Weights of a small encoder-decoder audio transcriber: encoder activation gelu.
Rows from block 3 of the text decoder of a small encoder-decoder audio transcriber, named by matrix and row number. Rows with one number belong to one neuron. Each number is 128 + 24 x the weight over its row's rms, rounded and kept within 0 to 255. All counts start at 0. Numbers have three digits each.
After each neuron's rows are labels from the 100 texts, of 14976, where the neuron reaches its highest value: "tokens" is the input token at the peak. Only what is clearly more common there than usual is listed. The data: read English sentences (LibriTTS-R).
# fc1: MLP up (decoder.blocks.3.mlp.fc1.weight, 1024x256), inputs 128-255
# fc2: MLP down (decoder.blocks.3.mlp.fc2.weight, 256x1024, transposed), outputs 128-255

fc1.593:117076106137151171143129132143096101076143125181086128139141158132143136135141113096109117185128129137125092084147110118161140125114105120110154162136081125151107150167154127142149172101101126139141119147132070144096116161152129121132111098137146122173187184145120106100096141149121109113111133158145141095098161150125155107118159135127056116128113149145108143118145140120138113146117
fc2.593:132140170143108110137120123120113144162128104107134111131108126082170147115087170150138113098193138115110117142125157183116100139144159136109080104091133096126136119132122123107082101127141151122124144124106172086129137109090105122121084140139146102081126141111130120109118132073159112131123109097116133147132143183165090151162123119108169098162133113147102101121143166134131151145111
tokens: "r"; "s"; "i"; "n"

fc1.278:123083078147142146147140128134119149133127201135100135150155149179080114138089154083113169133116162139140118134116119124136130147136132117147102074144088143097137136159156127116138135129121144121103150103115105100083126167121107128129110093142086123107101145161150125110111117128091120135125079139135086162093191156143153162128143113173138114134125154137136132125151140124151144134075
fc2.278:123116079120121102140166117112164141139109117104150162131061085107130101147105117135091151147077136153128125141125133092093135136112165100103141136127138125210113130157120131134122131183168142127151143127157108151160095089103159099148165135126110100133100103175111137165132076181141144133113152127123136121146096122132110179150120115143141110100122137095142126123137139117116129128144
tokens: "h"; "o"; "m"; "l"

fc1.80:113178140137147135119123141115117127119086122151105133127135137149102115136091113143122153175147132133123120147100135194119108198132139068108191078103090130145130169141125104138138116119107152149142139108131131154101163114123093128140159114110135118127126116127125125123098101159121143090151114065111117164075103157085156093111111175101148141179110135120113131123132123151132108104125
fc2.80:081133086098117117114175117103168143098164113103114102106153109153124136152171127159142085108170140203146095123053117106135133137078134143140105118116141119127137117077123119122126119145104139125115121111106137175134126127141118114171124130133149124165127172115113169143124119140150111091121147138133167142104072144118114131123135112100114127166141130113143100092171134127134085123129
tokens: "p"; "i"; "f"

fc1.450:136128135135112159179139136167145177158104134124170113132121150116116141127150153076077154111155134171111091153111097135098128078072176103116158094127122112139131141119139097115148121158156091106127133132125096138111147130128132161120141127097156139174173128105138106122118130119107116070121136150153160143172088101138117108145118131135104136140152118113133131101152144134092105130131
fc2.450:110126106137157157164139117122179133101102120107072137117152161091155157131119140146144137104131151101151147102091113137165111121123155124137146141151063140123101084139159155082128105112094151147110141181131117081139100113129144103144117151124133138105115129153121155119093139162160145126169174128125103130138160131118128104120099152156143084139137108120148120115105135091084129139150
tokens: "p"; "n"

fc1.737:103127115159151098174089152133102144116154157152137155120183120119147081124148139141107133144115133185163158110143127142167098100155104079124136122177145135074116130144168103111109146117119127148094143133141128139141120157178113113116160120146106149189153115169155125128151130122155139124133131085121126107127153140148154095142136144174123122166133077125141135120111133110162094119129
fc2.737:129142127137153140139161134126114158104123130155102158101115151096122133152135145175098144158123144084118113143131131145116133197108125107133149145099154101120121098111127168121087135131138116061137089138124117153138166121119139161107128096131129136100150128136049146145139103133072124127120139098128102128130105107125124153140097127119122113129145144128125120160136174113125092164141
tokens: "h"; "q"; "i"; "r"

fc1.175:134093146109112121152127096131132141119111112188161128162110144164131149097154146147142144107079142107140166118159126140176141161105181139109111106135108111119149083119075101130113111072099140111094139129125151114149113156110161169131113123165123132137125116125168120138097126146099134142177131154143103151118108131112166102129137133126153152160138105122152090176121112139106102096125
fc2.175:141150098101144154155119105133123155150121187116086106099144092136131126130095160125118144117112153148162127122112140153141164148134119146121147076140137162133117156144110113120135148149168114141132131150090115158135098086104139081135121139121124088121091078161117154101174114164144124139073141091127145123167107160163129138119148090114104121101156103155090163172168135085138135153110
tokens: "r"; "n"

fc1.695:111143122158122181145155145171109160103155111115133107104133130141124115163136124104107150140191185141182103148096112134110109149068161163128119151163122150163130162142125127145074185107116105142111126117135077124110107132141153123085138122140157128128145164118119123175081109136109118122149160120109118095114125127068160142119114110100110147132138150161144142145148128119120140148132
fc2.695:127074166105139170149141158127127127138125150140151161140099108085112124145118156109109109168107123118151168132136113098124142091129134134117124108121081129120124168086144160124146125090155127098185131089121135123139137123145068139144087157164115178143119122114134111139122117098099135091118174153123139108169131156163086124115137127133120104132118082124064118109126098152135147122114
tokens: "r"; "'"; "i"; "g"

fc1.529:147117149135102098139135114107115126122104143148123121085132088091129100126143159120110110087145112162124108158117168116110127109136123129076147100135092154157138154131185119129144134117097115156132112103154148120102177123163107126149144131149121090113113166116090139133154162123155140121119169132172143110133136128117091153092134098119101139126121104118129117144127082136147155131110
fc2.529:145080145110175119163130094122134172097142164084111127135123114142152109142099126114137153114133121107139134106090127139131107114106183093128094132161125145167102150151118108120171135110108165100107136155117105131111124097174148120135130101117134094132092160138142100138127125143184149141141131170114142110109119149133102140118125150155155169181113105076122103146173141082132164140136
tokens: "p"; "o"

fc1.72:135115065130129113136156118124044115128124135142116152110073092139124137137129109158110075142098145125134187128125149156081128132135140143104095138124133149130159050138188155069094169099132139142143195111127122162120108116104116130133157136105127102126160136108124126098110173117124145113142133180144097113130142172096138127148117116130145148100101163173103145073149147126145113124117
fc2.72:146142162115145142099100166103103152108189101117112114108131125131118125162130098155107111144120126135144146114126171129162126148156142081160104137107180166118128111134103131128104110162161114118159182129124124127084139111126099118144117124086133157107131164112113128147169148121115126149140141129137125108181080108142130118107149070090204124148147106141139123115130124109092142119138
tokens: "r"; "a"; "u"

fc1.341:116155120115109145147157162101148190117118145155106106150113132108141127149157121128096155116147132148128120169130144083109135089066137144093117100095133134136106106149119150175087195149156123169122161166117157153141129136123085125131167154151134130091173118083138118160104144153091117103117120126149112115116108140090136131063172191088087134140159123106110125164145141117158160134079
fc2.341:149117152171104167096113141141093137130172137159120121098145164147105159100117116137122135104136147102093126104114117171166101127124132113122128119120138133118148102103143058116157133165100122104120152112129164124101139120135095084118100135141142163105088133109112113120119117066149162198124126137159139142180112116130108118136124082088127126115144107185125114164130128104085125088098
tokens: "p"