A small encoder-decoder audio transcriber, trained from scratch: encoder width 128, batches of 64.
Rows from block 2 of the text decoder of a small encoder-decoder audio transcriber, named by matrix and row number. Rows with one number belong to one neuron. Each number is 128 + 32 x the weight over its row's rms, rounded and kept within 0 to 255. All counts start at 0. Numbers have three digits each.
Before each neuron's rows are labels from the 100 texts, of 14976, where the neuron reaches its highest value: "tokens" is the input token at the peak. Only what is clearly more common there than usual is listed. The data: read English sentences (LibriTTS-R).
# fc1: MLP up (decoder.blocks.2.mlp.fc1.weight, 1024x256), inputs 128-255
# fc2: MLP down (decoder.blocks.2.mlp.fc2.weight, 256x1024, transposed), outputs 128-255

tokens: "k"; "e"; "l"
fc1.736:150171126142142145172157135101078140110176131129110160043138172097129119119090161142147172125162100089107186160118096132192137169127117109135125163120130107089114107126116115131097147111058178133094098094128107145105138175131135175106124121148143139106107089085156110188104107111110166087119071057073113116167110181061087135110141152157133166181109184156085127154143108182127140156121
fc2.736:125118173112083135111066141114131139145101123109064150154093091160093119160154158126165153152107123168119107144103109188172149133095191136169127080178151101151163163137185151166145149180131129151146120141113075189140104135116119135150079125108151138134145156073140127073129090130159122099123134112110165174052168081140136089108108075107058162145187078122142114098141159208077131115183

tokens: "a"; "l"
fc1.304:149099175131153143111163137171130119160114140140111133118090082194126164169152106125147160128171103144144115177095137153103122149093138155134114128115103163086151132107178080141092159153076118182139117201120151072163119143097073070118127128108146139139104111105046072152128090048063144103121179165163141144091129191134173123187099127128088091095150135135152165109139131105062107102073
fc2.304:127175082173102099103107053119128122044155102101120120165164112104111138171162125149158106152130115052113098141114184116169125087079141111093177116086179099091028160128114169145085097130162081112148125149137131183122138152130154134101128127114176164082161155095089156173144123122104108106159150088071146094120144129130129179081101137145121136116109144171179142094133092131102168161128

tokens: "a"; "l"
fc1.363:212125076122176138082173105152129095155104135134116145161167118137115197136153120115111188097156163146144119111118086132142092132112178165186099128138071086082132130113149182162063102128130103211062102112171091103157121142123140096192161176123132092096138075187109096112121162132138127128097122118146132098153137085127100087165133086107124108095150126158095119089152179180103124097162
fc2.363:154144096168118113176211063119136111151159187165129115114168119082146144102157109107115107181116140129151100102119154081125098127091013179056141135133128153188135147117116157114131097180178178111150158104091156174109143081098146175138144064122073123160111072234154122163172140110145171176152144120112103071109130128108133107087136129137143115106102098088106159126121128114150129157086

tokens: "a"; "l"
fc1.153:128099110120130127162133147142078173100200143105098116109200124122075117191119136143096127167176102130143190133094185122175099101138137065158128130162101170109149130150136124154113150118128180181155100115143153176121160155107101084111175098192126108080072131095120102122120093066172103094187110140165137146125111128143113137117092157105052093131089108165155120109115132116140124144100
fc2.153:118173101114138090133153099156171153111070134106138163134093047140139122130175157116101159084165049152130102125105154106096129115165167145101093163143115134155137120143083132143111113112188076133120133164165121114170184135137119198155130149161135089098170059130140151122075178145070114133063095092126165123072142151101052123087120247105100077166164143081149172091091133182115078154115

tokens: "k"; "i"
fc1.403:185182149159109094091151143168131103114156092171168113141109103070119119096106128166171051213134118094126148132156094129163148164152108078151093098141133098113122127122101114106121103076126145151081158167116123113138167145123105141125141057157099080106134116128104133131055126138106080080096051141172122127071104129100125112123177158126123128047088151157121182126147088122138076189081
fc2.403:118125174089163106162059130141189111112108119118149116099043102083078107114108077108107155140146162049088158101080154134149134110130168125136091124099154105147063144144093160141171187105078139152130097123160100139102105102068134144122186122148097098135041105131126210116097151103167145152156131096126134077144111145176134126134111074105101148129102145145169131121092190155195098135131

tokens: "a"; "e"
fc1.50:120151128135148162130126120173147138062119149141120129126106112086141093161126066170112163135122116168147141139125169197139148170104122148079082135193058069120094160124072201177128170127154112192106113154115090106138123121105145152068154077147129086045153161087147118149164125205137166146111112148084152117130098164118107111134227106075107109108103175175098108175169122141138140143131
fc2.50:088115104150161177127141118107124094166140162099123124144125157156136101143107124157114108170149174108077133162112073137226149094091108144114150144118121109102095098149163157172165146160098165101208113111111139186142143129122113069098194157121108148160097154159079170072118154094180125191152121145113167152126097085156199136121189123126149104088148170153133087116086110165119178110098

tokens: "k"; "c"
fc1.689:109121146149117156130136164121160137096104138133098125136177122085138098163098141165149133126144110166166149092126110141102107122142094122155106046129084167077116110164188145095108143119155137144149119097143144086119101079128153106160111114208124141156122117099192152151144108159120150134144135085159160045122103126104180102160156117152131128112133133124101126127147093160138125138100
fc2.689:192171172116144120110097110135115137170132102119206135152119124161153143120164085108083149136181152121116127107150187089128167102143145113107182157153141113122066153138142145100072101122088149154131160147153138184137150152146101127094091108087156049138192144127165120146201163103125076086132093155164139137131110123183114148133153149118177148152090228156140100054091055098145093123116

tokens: "k"; "e"; "r"; "n"
fc1.667:112109118118175115093188207089114107136138138114106105128147195131100165137117195104154208112044146120102090128106115134118113104128087160112144130078108174116103165168148063098125160151102171140127137170119104123129122054150063084133148120081130097158080134118123113105164186141101110093159165154181082110110155138118134169112072114116067067139053089092169123130106176156140235090114
fc2.667:115131160090056118085133177136151159195086101140182095051080094132123111089138139174135126122155122196157096142098137093139138125133136106121145148171102097083129125131120148174047120148125128120119152116132114188105161082160197125157090149107126138195146110075124116176100124125102066130064107152109204134152056105113094083139159132149069142151129202156151102161132130156125132143101

tokens: "a"; "e"; "u"
fc1.214:119120126126148139084167124113144189110106148111109127082124150149087065160145127174203131175103163174072104152135158129105101111140123154147137144123086158062084148122154138254126106126093116158126115095155093165105173113096103153097110119086073093099110090129191048142142128157112158090117055159087115124102127140108143136135101123110124146138172159066151122093122142199175156185122
fc2.214:128111116112076141122138126108123092162078161089103146095129137137111133124079083125167124132077181161136133119168143141152130151128116098169155139120161142099132142149108115123103111111145162102151122102133139104131093129173190093138217124080132096164152090160128150168141098128142147156099172090116149072127189085122157162099095099153102125146172121231087115085084178081119138034194

tokens: "k"; "e"; "c"
fc1.342:091125106097133128098119052075082160188177114185202124124114131129098077129141180137205111126162154169114117126144156108111127046105138097143086109147056105066131116102181065131087105141116177106105147200165072129124148137162151127108173096119157127087167109123139118147075134092098123121137170142131070134184068146185124115097144050107137133114172203090113120124107132117139169081090
fc2.342:104127113109164177125095148165160103145053129118095176119067145140092150124117143101096140153181155139109111112135100163095119135170129159130080071182134074141127140140089133154124134100127077087122091123162149120135088152136108133123179121128125104087078108089134136065095121129126189151099110149197123118081165043150125141176102127114167173133099107101104128137114128193108171124164